python train.py --vocab_size=513 --qk_norm=false --positions="learned"
Rows from block 3 of a small autoregressive pixel model, named by matrix and row number. Rows with one number belong to one neuron. Each number is 50 + 10 x the weight over its row's rms, rounded and kept within 0 to 99. All counts start at 0.
After each neuron's rows are labels from the 100 images, of 14848, where the neuron reaches its highest value: "strongest on" is what is common among them. Only what is clearly more common there than usual is listed. The data: photos with spoken descriptions (Open Images, Localized Narratives). In brackets: how many of the 100.
# fc1: MLP up (model.blocks.3.mlp.fc1.weight, 1152x192), inputs 0-191
# fc2: MLP down (model.blocks.3.mlp.fc2.weight, 192x1152, transposed), outputs 0-191

fc1.249:45 50 62 50 43 59 41 48 52 34 47 49 48 47 41 51 52 46 55 59 58 59 75 55 49 41 56 46 27 60 49 49 40 75 52 49 42 55 40 41 57 62 42 47 52 59 42 40 52 59 37 58 33 62 57 53 45 49 48 34 47 56 42 51 72 56 53 55 48 54 37 34 36 40 52 54 35 52 62 69 44 41 46 43 41 52 46 38 52 61 52 56 74 41 38 54 51 50 67 54 57 54 61 49 41 45 46 33 53 60 45 43 51 70 25 40 50 42 47 53 45 34 56 52 57 47 70 58 49 48 52 48 27 40 40 48 56 54 38 67 56 55 54 41 56 40 57 68 51 59 49 55 53 66 30 47 43 73 58 59 63 44 42 66 44 39 63 61 48 55 40 74 53 39 57 49 57 60 51 51 60 48 45 26 51 64 49 76 70 42 44 45
fc2.249:57 48 48 42 55 48 46 59 34 48 63 38 40 38 60 50 46 46 27 53 69 37 51 44 55 50 45 58 75 48 48 53 53 50 55 67 54 52 51 47 59 46 51 52 45 48 59 61 63 62 59 62 53 36 43 46 60 50 48 36 47 64 46 49 45 29 42 43 31 25 42 65 55 49 60 51 60 54 28 37 45 43 55 58 51 37 63 62 64 44 52 40 64 46 43 74 37 49 50 38 40 47 31 45 59 53 56 55 43 56 21 60 31 50 50 44 40 47 56 43 58 42 51 54 47 54 50 46 44 47 46 49 51 44 56 55 45 48 43 66 40 62 62 56 48 43 35 48 30 46 56 66 61 41 50 63 62 40 48 42 50 45 45 49 69 38 65 45 55 41 73 57 20 56 52 36 37 62 58 62 59 63 54 56 63 52 65 44 68 53 60 50
strongest on: text has "grass" (29); text has "plants" (27)

fc1.130:44 55 53 33 57 49 40 64 53 59 43 46 62 40 35 51 50 70 51 53 56 51 55 43 54 54 54 54 39 45 55 54 55 62 58 74 63 41 40 42 61 54 58 47 55 71 51 58 49 56 41 52 62 49 34 35 51 58 45 63 50 44 43 44 55 42 52 45 28 38 48 60 48 42 59 62 37 47 50 57 35 46 58 38 42 54 55 41 56 47 29 51 60 47 52 60 45 55 46 45 53 57 40 72 48 47 55 39 47 62 26 51 53 70 52 61 54 50 54 49 42 47 49 49 57 44 70 67 44 54 46 42 81 47 66 54 48 60 54 34 70 41 76 44 45 50 49 49 49 27 28 48 71 52 58 52 54 43 57 54 63 50 34 45 74 43 60 49 64 54 43 76 56 49 60 56 57 43 31 49 41 62 65 50 39 39 51 50 40 52 56 60
fc2.130:58 59 59 51 40 74 50 44 27 63 45 59 32 50 50 39 40 61 41 62 46 54 48 61 59 50 50 51 25 57 38 52 46 54 61 62 63 33 64 41 72 56 50 55 49 54 86 50 47 47 41 50 47 64 44 65 54 63 32 62 51 51 51 45 49 62 50 60 73 50 51 65 35 59 71 58 53 58 67 40 56 52 49 45 47 37 43 49 55 63 53 51 62 48 47 61 45 64 53 34 50 70 47 41 53 37 37 65 65 33 54 67 58 48 59 53 53 37 57 48 46 59 39 56 38 43 57 35 49 35 61 51 42 55 39 54 66 45 53 54 47 69 47 60 54 64 54 52 50 41 55 46 49 56 44 52 45 53 47 49 35 33 54 59 32 50 44 57 44 41 40 28 54 55 37 45 58 47 39 51 45 54 38 41 49 37 31 37 53 44 54 46
strongest on: text has "grass" (36)

fc1.319:47 50 51 42 42 48 50 46 55 45 55 42 41 55 54 60 59 48 44 68 45 62 43 57 58 54 43 58 54 55 42 56 63 36 47 39 54 42 57 51 57 53 56 76 42 29 48 48 61 51 44 34 44 60 59 49 29 46 55 36 56 57 39 58 37 57 54 33 46 48 54 52 45 55 48 48 60 55 41 43 63 48 39 46 63 48 43 39 43 65 39 37 20 61 52 51 45 62 65 38 54 46 43 46 39 35 43 49 49 58 40 64 46 41 59 49 59 46 49 65 46 50 39 42 57 30 54 48 69 49 44 57 61 57 53 44 40 63 57 56 64 35 27 34 47 65 46 56 41 36 72 32 40 56 59 38 47 56 42 52 59 84 49 47 56 36 30 41 38 67 48 61 56 65 54 64 53 37 40 50 49 41 37 58 41 34 67 50 47 60 58 53
fc2.319:70 35 50 50 36 50 60 50 62 52 48 58 69 55 76 25 56 59 62 55 48 52 43 58 45 71 45 59 37 64 45 26 44 58 61 51 50 45 48 52 25 34 61 51 55 39 38 49 54 48 38 36 54 43 29 60 50 36 52 56 45 63 37 42 55 61 42 39 52 31 49 58 57 53 57 34 43 59 60 42 39 53 42 39 46 35 49 64 52 52 70 38 69 40 38 56 52 36 44 59 28 51 41 49 54 44 52 54 61 52 51 42 54 60 40 57 47 38 52 55 62 47 54 68 32 51 52 66 61 41 66 52 53 56 49 47 35 36 56 37 50 43 55 61 58 66 50 50 41 50 38 49 54 47 45 41 42 54 45 33 60 58 58 56 46 55 58 61 44 60 37 40 50 53 59 67 54 54 55 41 46 61 71 48 58 39 48 65 51 69 56 50
strongest on: text has "wall" (43)

fc1.402:40 63 32 47 83 44 33 41 59 60 42 44 47 36 67 64 82 58 50 40 41 52 36 42 59 51 70 39 37 39 60 60 56 51 42 54 54 59 34 31 59 49 50 42 48 46 48 52 50 32 51 55 29 54 53 56 60 33 56 47 46 61 46 51 29 49 46 43 65 48 66 47 38 58 62 57 45 57 50 45 52 61 57 46 40 38 37 51 29 54 63 50 55 49 29 60 36 49 45 36 74 55 46 48 64 49 40 55 49 58 66 36 47 51 41 61 43 48 58 77 55 44 53 47 58 49 63 43 49 35 57 61 60 60 50 49 43 39 56 52 66 39 59 44 34 55 52 50 43 30 50 42 52 45 41 60 47 66 39 51 34 42 59 41 52 48 51 53 45 50 45 51 63 56 44 44 54 45 51 47 52 36 48 44 59 46 57 59 68 46 63 55
fc2.402:56 62 61 41 56 47 73 43 46 41 48 42 56 63 65 38 58 58 47 61 44 41 39 29 49 46 63 39 63 50 55 50 56 52 44 53 36 44 37 49 37 46 34 35 55 38 60 64 57 55 43 43 49 42 42 54 48 61 53 39 40 57 57 62 46 59 42 42 44 45 44 54 43 49 41 42 56 47 78 54 44 37 30 49 28 66 54 49 49 59 54 58 57 48 52 52 50 36 73 55 58 52 40 41 60 59 37 54 59 41 33 41 52 49 54 47 42 38 60 48 25 46 41 43 74 52 45 58 45 50 43 24 40 60 50 48 49 56 55 56 50 57 42 67 47 57 61 45 44 62 73 54 46 36 54 54 51 57 63 53 58 53 43 62 68 57 67 69 47 55 52 76 53 55 38 51 44 54 40 45 39 39 52 47 56 39 30 60 35 27 45 56
strongest on: text has "grass" (30)

fc1.458:26 46 30 63 49 51 40 34 49 45 47 57 45 49 50 70 68 51 50 45 48 33 54 37 50 50 54 37 55 43 63 38 57 42 55 60 68 62 47 47 47 54 69 51 37 41 37 62 46 40 43 40 51 55 63 52 55 56 48 42 58 51 63 46 42 56 31 62 61 52 62 51 55 51 59 52 40 54 65 59 47 49 49 43 43 66 48 32 51 45 61 57 43 41 50 39 40 42 56 61 37 39 44 54 59 31 37 32 60 46 49 53 59 42 44 42 49 54 67 67 41 52 53 61 59 37 46 35 63 54 40 43 65 61 64 55 23 55 55 55 34 43 35 39 65 70 58 41 15 58 37 66 52 65 54 63 57 70 51 49 45 50 37 53 56 54 28 47 47 62 51 51 43 55 43 55 48 49 51 48 50 43 63 45 54 43 54 54 50 33 46 52
fc2.458:48 53 27 68 41 61 56 41 54 47 62 53 60 41 40 51 53 38 55 51 63 60 44 56 55 41 52 58 51 42 33 55 45 41 52 43 48 34 34 48 38 61 80 42 45 65 52 40 45 38 60 49 53 43 48 51 52 52 58 52 48 43 58 47 46 45 53 45 52 51 33 69 57 43 56 67 66 39 47 33 64 48 44 46 40 46 44 35 43 52 37 66 41 38 60 43 53 45 47 56 50 64 70 61 52 46 47 53 61 42 58 27 74 50 44 50 65 41 39 44 48 58 51 51 60 32 52 63 41 47 41 67 54 54 54 52 66 54 53 46 55 43 70 65 36 50 50 41 51 49 65 47 47 58 33 66 34 49 40 55 61 56 49 37 60 45 59 42 45 40 63 69 67 53 72 29 51 50 37 45 55 61 36 46 47 72 49 43 36 54 58 37
strongest on: text has "wall" (41)

fc1.648:49 53 54 71 48 50 55 52 45 52 42 33 49 40 63 55 60 27 52 43 58 38 42 49 50 49 55 55 36 59 39 39 31 46 51 34 60 45 40 63 41 55 52 55 51 35 45 42 57 44 47 28 57 50 40 50 50 39 47 43 50 39 48 63 47 52 65 51 34 43 53 52 37 46 45 58 68 63 58 52 59 48 58 59 61 53 46 46 63 37 48 64 44 52 76 69 63 54 27 56 36 35 43 57 67 40 36 49 55 53 53 70 52 48 43 43 28 39 57 47 66 52 62 49 52 49 51 59 33 43 48 65 55 45 35 53 44 36 56 31 39 41 41 55 50 47 59 56 20 35 51 61 48 39 53 54 58 33 46 48 48 49 63 68 59 54 55 62 56 33 54 50 52 53 42 50 38 50 41 53 47 37 56 52 33 69 42 55 71 70 55 40
fc2.648:53 44 55 43 48 59 53 54 42 59 55 62 65 58 50 47 50 52 54 52 27 43 44 63 36 36 51 56 59 67 51 60 62 53 47 66 41 57 40 39 44 53 55 53 49 67 64 51 44 51 61 75 46 54 57 51 66 34 63 62 33 60 42 54 56 27 54 60 45 37 55 39 43 54 43 35 42 56 54 48 44 69 48 59 39 39 55 68 17 55 34 51 44 63 44 45 62 50 54 38 54 43 73 32 65 33 62 55 38 61 53 50 67 52 59 58 61 47 47 53 61 70 46 44 45 56 39 46 57 46 53 48 52 55 57 39 52 50 47 39 60 58 48 44 35 50 39 49 76 59 48 49 57 45 59 44 40 49 63 35 35 40 49 55 30 31 69 44 40 40 49 46 51 64 50 38 50 39 51 47 64 50 64 47 56 34 47 47 41 62 49 55
strongest on: text has "sky" (80); text has "trees" (65); text has "buildings" (29)

fc1.232:51 43 40 63 53 51 35 46 37 46 58 76 46 40 56 54 48 38 53 53 54 43 48 51 42 56 58 52 60 40 61 55 45 40 44 48 50 62 44 50 43 41 45 49 59 46 44 37 54 78 55 40 51 55 37 65 66 65 51 40 57 46 40 52 57 29 55 49 36 61 62 47 57 50 71 59 52 55 53 55 61 43 67 59 20 70 15 43 59 43 50 51 63 53 52 61 58 49 54 47 43 53 76 53 58 44 40 51 52 46 41 52 72 66 54 50 45 51 64 49 49 52 50 52 39 49 50 40 36 71 48 38 48 46 55 44 58 70 39 43 53 47 62 49 55 55 45 47 37 36 51 54 41 50 50 55 46 66 45 61 46 47 29 53 49 22 59 42 53 32 68 37 56 50 43 64 56 55 57 50 49 52 75 65 38 45 48 49 45 43 54 47
fc2.232:55 47 54 51 38 51 64 51 47 45 51 68 49 53 49 45 33 53 51 51 39 46 56 56 33 67 32 41 54 50 31 49 37 75 41 67 48 37 48 40 50 31 46 53 66 42 59 41 43 42 53 32 57 38 56 50 50 55 52 45 43 61 53 56 64 60 64 52 53 47 58 63 66 56 50 49 67 70 49 60 56 44 60 48 34 45 43 40 50 73 43 52 38 51 30 51 51 66 45 59 43 65 44 63 61 53 45 39 47 47 51 34 32 41 39 62 59 51 46 48 44 51 58 44 25 63 19 54 75 40 48 60 61 39 53 42 52 31 41 42 39 62 53 53 44 52 48 52 45 50 39 60 61 55 61 48 37 32 61 32 57 42 51 59 49 67 39 59 52 49 39 52 53 45 47 50 36 60 54 56 50 60 65 55 51 61 33 43 38 55 53 53
strongest on: text has "plants" (28)

fc1.503:50 31 48 37 52 60 57 28 39 63 34 49 48 25 44 60 61 55 38 47 68 40 61 41 38 42 40 55 45 32 46 47 52 59 46 57 55 62 50 70 45 62 50 36 45 50 64 36 50 66 54 40 39 47 63 51 57 32 23 40 42 50 44 52 47 44 54 52 54 60 69 57 46 46 50 56 31 48 36 46 52 48 50 41 51 44 39 63 65 58 38 42 52 42 68 58 51 61 49 48 53 65 48 56 49 49 26 42 66 64 49 55 47 31 34 45 43 55 53 48 45 35 44 46 55 45 57 52 60 52 51 40 50 52 37 36 59 41 64 52 34 45 76 59 40 52 40 40 43 55 60 45 69 49 47 64 43 50 50 29 55 51 28 47 56 43 44 54 48 51 43 43 57 47 60 50 58 54 46 54 49 30 53 33 59 39 65 34 60 59 60 38
fc2.503:51 40 44 65 58 51 38 52 80 45 44 31 30 43 39 52 59 41 43 47 52 49 51 48 60 51 63 54 31 29 68 60 57 51 43 52 54 70 48 43 54 39 48 45 59 54 53 57 59 36 72 72 59 52 48 45 68 40 49 50 63 36 54 56 37 60 44 36 51 43 46 47 42 52 49 71 63 57 52 53 56 65 53 56 39 48 58 49 59 44 37 41 49 52 45 44 52 38 52 49 37 32 63 46 66 63 54 57 58 65 42 33 46 57 56 42 80 44 51 42 33 66 45 60 60 66 49 32 48 63 42 56 44 35 48 57 49 62 53 44 51 48 30 59 65 57 44 54 45 59 52 71 65 37 43 49 36 49 49 53 51 55 66 50 28 43 39 54 45 53 59 52 51 53 55 49 55 47 57 61 49 63 54 59 43 50 70 54 51 46 31 50
strongest on: text has "plants" (28)

fc1.420:42 39 53 42 44 56 54 52 32 73 48 36 45 54 44 50 52 62 51 41 74 58 56 49 47 45 55 66 41 61 43 51 66 55 59 50 54 52 47 45 52 39 57 54 46 44 56 57 31 52 60 45 42 41 43 46 43 32 54 32 63 35 50 58 52 56 55 56 41 54 39 51 66 26 50 58 67 55 52 50 57 45 72 36 42 51 45 57 37 40 39 47 45 56 52 78 54 51 44 58 36 46 55 34 67 57 53 56 49 56 59 70 63 53 60 55 61 35 57 54 47 65 47 49 66 49 66 51 43 44 47 52 48 54 57 64 62 64 61 54 49 44 51 36 66 49 41 35 58 61 59 78 53 43 42 46 47 29 59 56 54 64 40 46 73 55 62 45 32 39 66 51 63 67 36 49 53 49 61 40 40 51 64 38 29 50 53 55 55 42 53 53
fc2.420:44 41 46 31 50 52 44 61 55 48 43 51 53 51 70 68 51 43 41 55 60 38 61 70 39 51 39 29 25 35 56 43 60 37 45 52 35 47 68 50 24 77 49 51 39 61 46 40 33 54 52 63 57 55 60 51 55 63 55 51 66 41 52 45 48 36 49 50 69 52 54 49 37 38 43 44 57 66 34 52 55 60 55 53 64 45 55 47 58 50 57 55 53 45 54 29 57 57 36 56 56 48 61 52 40 54 49 51 43 45 45 51 56 64 49 66 53 48 55 53 60 34 40 52 61 38 31 63 65 55 34 53 45 50 57 47 44 67 51 51 47 47 49 43 54 58 58 50 68 65 66 37 45 54 59 43 31 50 42 55 40 35 54 44 57 55 67 40 39 42 44 62 42 57 37 34 59 41 39 63 51 58 48 39 64 53 66 53 36 57 60 61
strongest on: text has "sky" (71); text has "trees" (61); text has "buildings" (28); text has "grass" (27)

fc1.459:64 50 51 58 53 55 44 59 51 44 50 57 58 55 51 45 66 46 57 58 47 59 58 43 42 50 49 57 35 47 74 52 46 59 35 63 73 39 36 44 39 47 43 69 43 55 53 45 58 55 61 31 40 57 39 56 51 37 63 59 37 42 47 35 51 43 54 46 43 38 64 64 73 50 53 50 55 64 72 44 45 33 45 54 50 65 39 58 48 32 52 36 53 41 46 61 54 49 56 52 48 48 65 46 54 33 45 47 60 54 66 44 62 68 59 48 57 64 65 50 49 47 60 54 42 63 46 58 54 45 36 48 39 46 69 41 59 36 55 66 45 13 38 65 57 51 55 66 50 34 52 67 54 57 48 46 55 45 45 52 34 66 37 50 57 60 46 70 53 59 43 54 54 49 61 59 46 47 44 38 52 56 60 63 60 46 45 54 50 66 73 41
fc2.459:52 57 44 35 44 54 54 34 59 40 50 54 49 36 59 51 54 50 47 44 61 50 32 67 44 55 44 39 38 50 54 39 56 60 64 49 34 61 55 68 53 34 46 55 37 51 48 72 47 62 37 56 64 50 48 45 53 47 30 40 59 47 34 46 62 61 52 40 38 57 44 49 45 48 30 43 55 69 40 45 32 61 57 55 44 79 34 60 50 45 43 42 57 40 64 38 55 61 48 54 63 36 59 47 47 65 43 53 47 53 52 59 42 40 66 65 44 47 60 47 52 64 37 48 60 29 38 53 36 47 59 42 52 52 41 37 54 59 57 71 43 58 49 50 45 42 46 42 55 49 30 29 44 64 43 43 56 39 30 41 48 29 63 61 58 55 52 32 43 54 50 44 47 69 39 51 36 44 44 51 39 44 63 50 58 28 44 64 47 56 54 56
strongest on: text has "plants" (31)

fc1.280:51 79 58 46 43 52 66 37 42 55 44 52 29 16 73 45 49 63 50 51 41 48 43 64 37 51 38 47 54 34 60 39 55 53 61 64 46 48 53 58 53 44 38 49 43 63 63 61 41 59 64 48 54 53 42 39 50 33 40 47 49 45 69 54 46 54 53 52 41 54 35 25 39 47 37 44 63 68 37 37 51 39 55 60 43 60 57 40 41 46 41 30 48 45 58 45 24 55 53 40 48 53 63 43 44 59 45 45 43 63 49 58 49 46 67 40 64 43 46 56 55 48 52 49 58 31 63 52 57 47 50 50 43 50 45 50 30 49 54 49 43 42 48 51 44 46 44 46 48 67 49 39 47 44 36 37 53 51 74 32 37 51 48 42 45 47 44 57 42 53 35 48 57 52 54 57 63 42 37 67 60 59 57 52 41 65 48 70 66 55 44 37
fc2.280:38 41 44 61 43 56 61 42 48 43 51 46 53 59 51 42 36 67 65 54 55 37 53 40 48 43 52 53 46 38 38 41 54 48 46 55 55 51 47 33 62 51 46 28 46 51 59 51 49 55 49 58 63 63 55 58 52 62 55 44 61 38 48 52 40 69 39 41 49 63 44 58 59 58 59 52 62 72 63 43 18 73 44 64 46 48 53 65 48 40 54 44 59 48 53 31 64 34 52 53 44 45 53 59 65 35 45 48 46 61 56 44 72 72 29 55 51 53 34 32 58 58 53 23 35 58 54 30 58 62 52 51 56 35 30 62 62 45 60 40 48 49 36 55 33 56 51 56 49 49 67 55 45 48 54 54 44 37 48 51 38 61 42 43 41 53 55 54 52 64 57 57 32 61 36 66 34 48 41 43 53 51 51 59 56 43 45 50 58 60 61 41
strongest on: text has "plants" (25)

fc1.268:65 55 61 45 46 42 48 42 69 49 46 58 48 42 50 69 47 44 70 52 43 42 33 58 58 47 47 45 58 72 45 41 46 51 54 46 45 44 43 60 60 61 65 58 50 54 36 57 62 64 66 51 58 69 46 72 57 30 55 55 65 52 49 53 68 40 37 57 40 50 54 36 54 41 61 67 60 42 53 58 61 52 37 70 53 61 55 53 38 56 62 55 54 50 68 67 32 66 45 53 32 41 61 43 50 47 62 53 61 65 45 56 46 51 57 54 48 39 58 49 60 60 42 60 51 69 47 50 40 42 57 39 50 32 33 52 58 61 34 49 57 50 49 69 59 56 59 46 43 44 56 43 55 53 47 32 43 52 62 39 60 57 37 43 53 46 38 35 52 75 56 44 49 61 54 46 62 64 51 68 42 31 52 46 55 46 64 48 60 53 70 37
fc2.268:56 42 77 68 73 51 52 64 52 52 55 69 48 45 43 40 54 63 57 48 48 48 43 31 68 56 51 48 51 36 72 53 54 54 54 38 45 44 44 59 38 49 33 50 45 49 48 48 37 39 39 51 68 43 70 51 40 71 32 58 67 56 42 57 57 42 60 55 39 45 55 55 58 61 38 47 62 61 40 63 58 51 43 65 50 43 48 46 56 29 55 49 51 42 38 40 46 74 50 51 61 61 54 61 50 56 39 53 46 54 44 57 51 63 59 60 45 55 54 61 36 53 50 51 48 46 40 73 32 59 54 56 33 58 62 54 33 44 25 57 62 29 46 50 45 56 56 36 50 40 53 40 33 53 38 65 54 59 42 45 30 51 55 61 51 64 49 50 48 48 48 48 37 47 39 56 42 57 47 48 28 36 45 61 47 56 44 47 37 55 47 34
strongest on: text has "sky" (51)

fc1.17:53 45 52 62 55 38 39 52 48 44 49 51 56 49 57 49 49 46 36 44 72 43 58 55 51 48 73 59 54 61 45 74 75 44 44 52 57 38 64 38 69 37 53 47 40 62 52 51 55 63 46 45 47 51 58 27 58 45 55 63 52 40 61 52 46 57 41 49 50 57 38 62 52 42 46 57 38 65 54 52 44 50 41 65 59 48 66 52 48 45 54 50 50 61 77 57 53 66 51 59 48 39 51 51 77 57 50 36 57 67 43 42 54 41 37 40 52 58 44 43 53 23 53 56 68 46 74 49 49 45 58 38 62 55 36 40 27 53 49 40 56 53 60 42 53 45 43 57 52 44 46 70 43 47 58 39 59 66 41 52 46 59 60 46 50 36 66 49 55 60 36 45 64 53 58 72 44 70 54 64 49 56 62 35 50 49 60 49 50 70 59 53
fc2.17:49 52 41 54 61 45 50 38 71 62 51 63 47 57 44 57 37 51 44 46 42 41 53 49 58 48 39 66 33 50 22 32 47 51 54 42 53 59 54 49 60 53 39 38 51 31 51 52 50 44 52 46 48 46 26 45 51 67 41 45 63 51 45 54 46 59 57 49 62 45 48 59 50 41 56 32 43 53 57 48 38 42 40 39 42 65 50 64 44 58 61 63 40 42 62 67 54 53 54 51 39 53 42 33 51 32 54 49 29 46 46 54 60 73 61 53 35 44 41 64 51 54 48 69 48 65 50 62 55 43 48 72 52 55 66 44 75 45 54 66 59 40 59 36 62 67 59 56 59 56 49 52 44 51 23 50 42 48 62 37 47 55 44 49 72 62 35 37 33 45 49 50 44 58 43 45 50 46 48 39 32 53 38 47 38 52 38 55 56 29 46 42
strongest on: text has "sky" (51)

fc1.437:48 51 34 61 43 51 64 56 67 48 47 34 42 41 43 55 62 54 52 55 58 38 50 55 46 54 49 46 23 49 76 32 27 46 53 55 41 58 52 52 39 49 52 49 48 69 62 50 50 52 52 24 71 52 63 52 67 45 53 50 45 44 53 40 56 53 45 56 55 50 55 37 48 48 61 68 55 46 52 66 62 76 60 63 47 50 50 42 48 24 47 44 60 43 58 37 49 43 37 41 53 50 45 56 51 54 37 41 79 54 40 47 58 51 56 51 58 38 34 48 34 39 37 29 57 45 73 40 43 49 58 47 28 47 59 62 54 57 39 51 51 53 56 26 42 46 61 44 49 49 47 55 41 53 47 53 38 43 53 63 40 39 46 41 67 56 46 53 43 40 57 39 40 35 53 50 43 61 58 69 49 54 47 60 50 42 63 58 54 63 49 33
fc2.437:55 51 56 42 65 54 48 55 49 48 59 57 31 49 53 37 29 62 80 58 46 34 49 55 58 53 49 67 55 67 38 33 59 51 53 50 63 56 41 52 50 41 58 43 66 67 69 61 73 45 47 55 52 44 48 66 46 71 51 70 51 50 42 54 58 51 54 55 52 35 52 62 57 61 37 35 48 21 62 44 35 37 45 42 54 45 49 62 71 64 51 51 57 56 42 45 37 56 61 58 37 43 46 55 61 57 46 65 29 60 35 27 39 53 63 35 48 50 52 40 60 47 56 37 48 67 53 54 53 39 48 50 51 67 63 57 44 53 52 45 58 46 55 53 61 56 51 39 43 65 58 52 56 51 38 50 44 41 34 64 34 56 47 73 52 52 54 39 39 58 53 45 53 49 57 41 39 65 53 34 51 49 46 50 48 50 44 57 58 52 43 67
strongest on: text has "grass" (33)

fc1.222:64 42 48 46 52 43 41 61 50 47 55 39 52 43 49 60 47 60 51 48 58 47 45 46 60 54 57 62 54 39 59 42 57 64 59 66 42 50 39 54 46 39 55 72 38 27 53 54 38 46 47 58 44 41 46 43 46 38 76 57 58 42 52 69 54 71 41 60 32 56 41 54 66 41 65 66 54 62 42 40 37 68 47 63 33 60 39 30 48 50 43 49 49 46 62 52 67 57 35 43 50 42 52 54 43 49 32 58 68 57 44 48 50 31 52 48 36 48 54 47 46 51 52 47 54 69 44 47 46 51 55 54 54 59 53 29 49 63 47 56 54 49 41 48 52 71 42 52 65 65 58 31 44 51 46 47 43 38 60 59 48 27 70 37 77 42 33 43 70 60 52 58 51 59 42 56 52 54 47 54 73 60 54 68 46 39 47 46 44 44 50 47
fc2.222:39 43 63 42 58 44 44 46 39 45 54 41 40 49 53 38 57 47 53 48 46 64 35 50 41 40 57 49 39 42 40 53 52 28 42 46 52 54 49 48 49 63 42 53 62 56 46 45 53 48 54 63 43 57 59 70 49 43 32 39 43 36 50 46 63 42 58 40 43 54 64 31 29 65 48 56 33 53 49 65 60 38 52 55 50 47 50 66 29 45 36 53 40 59 51 52 53 33 64 58 39 50 52 49 32 52 55 53 39 47 47 50 45 33 60 52 39 48 51 52 57 37 53 49 53 41 43 26 34 47 46 62 56 33 48 57 48 60 33 61 39 57 32 52 38 43 56 55 57 39 74 55 51 48 54 54 85 57 39 41 50 39 32 46 38 30 70 50 70 43 46 57 39 48 25 44 61 46 56 63 64 44 37 51 40 57 44 41 37 57 50 52
strongest on: text has "blue" (26)

fc1.509:50 48 49 60 59 54 49 39 63 38 41 34 34 38 59 49 60 39 56 53 59 58 62 52 59 51 56 57 46 58 70 62 41 68 66 66 57 51 52 60 66 54 58 46 48 52 56 55 69 56 67 54 38 55 53 53 46 33 48 59 55 43 42 40 58 52 48 49 28 42 51 49 44 50 42 51 68 51 37 47 41 43 35 31 50 35 44 31 53 51 31 52 46 37 61 53 41 48 60 45 47 28 39 60 50 36 69 48 50 49 48 59 50 62 53 54 51 54 45 55 50 39 47 76 27 40 66 58 41 46 51 65 50 47 31 36 66 44 40 48 49 58 55 48 47 45 44 62 46 36 44 26 37 43 42 26 44 65 70 30 49 48 47 32 42 49 45 53 57 53 44 55 39 38 47 64 62 52 51 43 71 57 50 57 53 43 49 34 57 48 41 46
fc2.509:44 36 57 66 43 56 35 38 65 67 49 52 40 56 45 35 54 54 51 40 41 47 43 31 44 36 46 63 54 38 53 49 46 67 56 75 50 25 37 39 52 43 43 59 59 36 59 48 39 53 46 52 59 53 41 43 48 45 47 57 39 42 58 44 70 43 31 57 50 60 60 58 52 39 52 37 44 54 53 40 67 56 64 56 45 57 37 53 61 55 52 50 56 41 42 48 48 29 53 74 45 51 51 32 49 47 45 42 59 67 59 40 43 32 40 43 54 70 46 39 58 41 58 42 67 40 56 44 57 49 55 31 62 31 35 58 48 56 40 62 41 48 37 48 31 51 40 45 49 44 51 51 59 43 62 62 61 43 61 48 51 56 55 42 69 61 57 77 58 48 58 45 31 57 53 42 67 52 38 57 58 48 50 43 42 67 51 39 63 52 42 48
strongest on: text has "grass" (34)

fc1.148:37 42 69 59 51 51 34 52 54 65 59 51 40 51 47 60 56 64 55 35 46 50 42 56 68 36 38 52 45 63 60 47 54 43 32 53 53 53 38 46 65 58 44 44 69 53 48 45 45 53 46 52 60 51 51 29 46 40 50 47 59 43 48 64 39 53 47 67 66 41 42 55 63 45 56 62 50 46 52 54 61 57 37 62 44 49 69 47 51 60 62 34 41 60 77 51 65 53 60 42 36 72 65 49 54 49 40 63 56 59 49 61 56 34 64 56 44 49 50 57 29 57 44 71 33 41 35 37 42 47 52 51 69 70 52 64 56 58 55 52 61 48 37 46 53 54 46 51 55 36 45 46 56 63 54 36 60 55 46 65 46 68 65 43 70 52 42 28 41 61 57 60 47 66 66 48 45 48 62 47 44 42 49 55 36 54 59 65 40 38 46 49
fc2.148:39 56 28 51 54 47 60 63 52 40 37 44 38 40 34 62 40 55 56 44 68 33 58 56 33 54 51 60 49 42 38 54 60 44 73 58 52 32 71 57 57 45 58 35 33 46 69 65 51 57 59 58 54 45 38 46 50 49 26 49 51 49 48 45 65 47 51 44 36 51 38 48 42 44 29 49 62 67 56 59 43 53 60 45 60 55 49 62 46 41 54 53 56 46 51 42 48 41 40 40 62 61 38 59 42 32 36 42 31 51 49 53 59 46 58 62 35 41 51 56 59 49 45 52 46 63 61 60 51 56 53 65 49 48 63 57 42 58 47 65 36 41 67 57 51 43 46 52 49 63 39 47 14 60 41 57 37 44 43 50 37 45 38 44 61 39 57 34 45 50 55 49 58 63 24 33 54 51 53 55 56 54 46 54 56 38 49 73 53 52 47 45
strongest on: text has "wall" (52); text has "table" (38)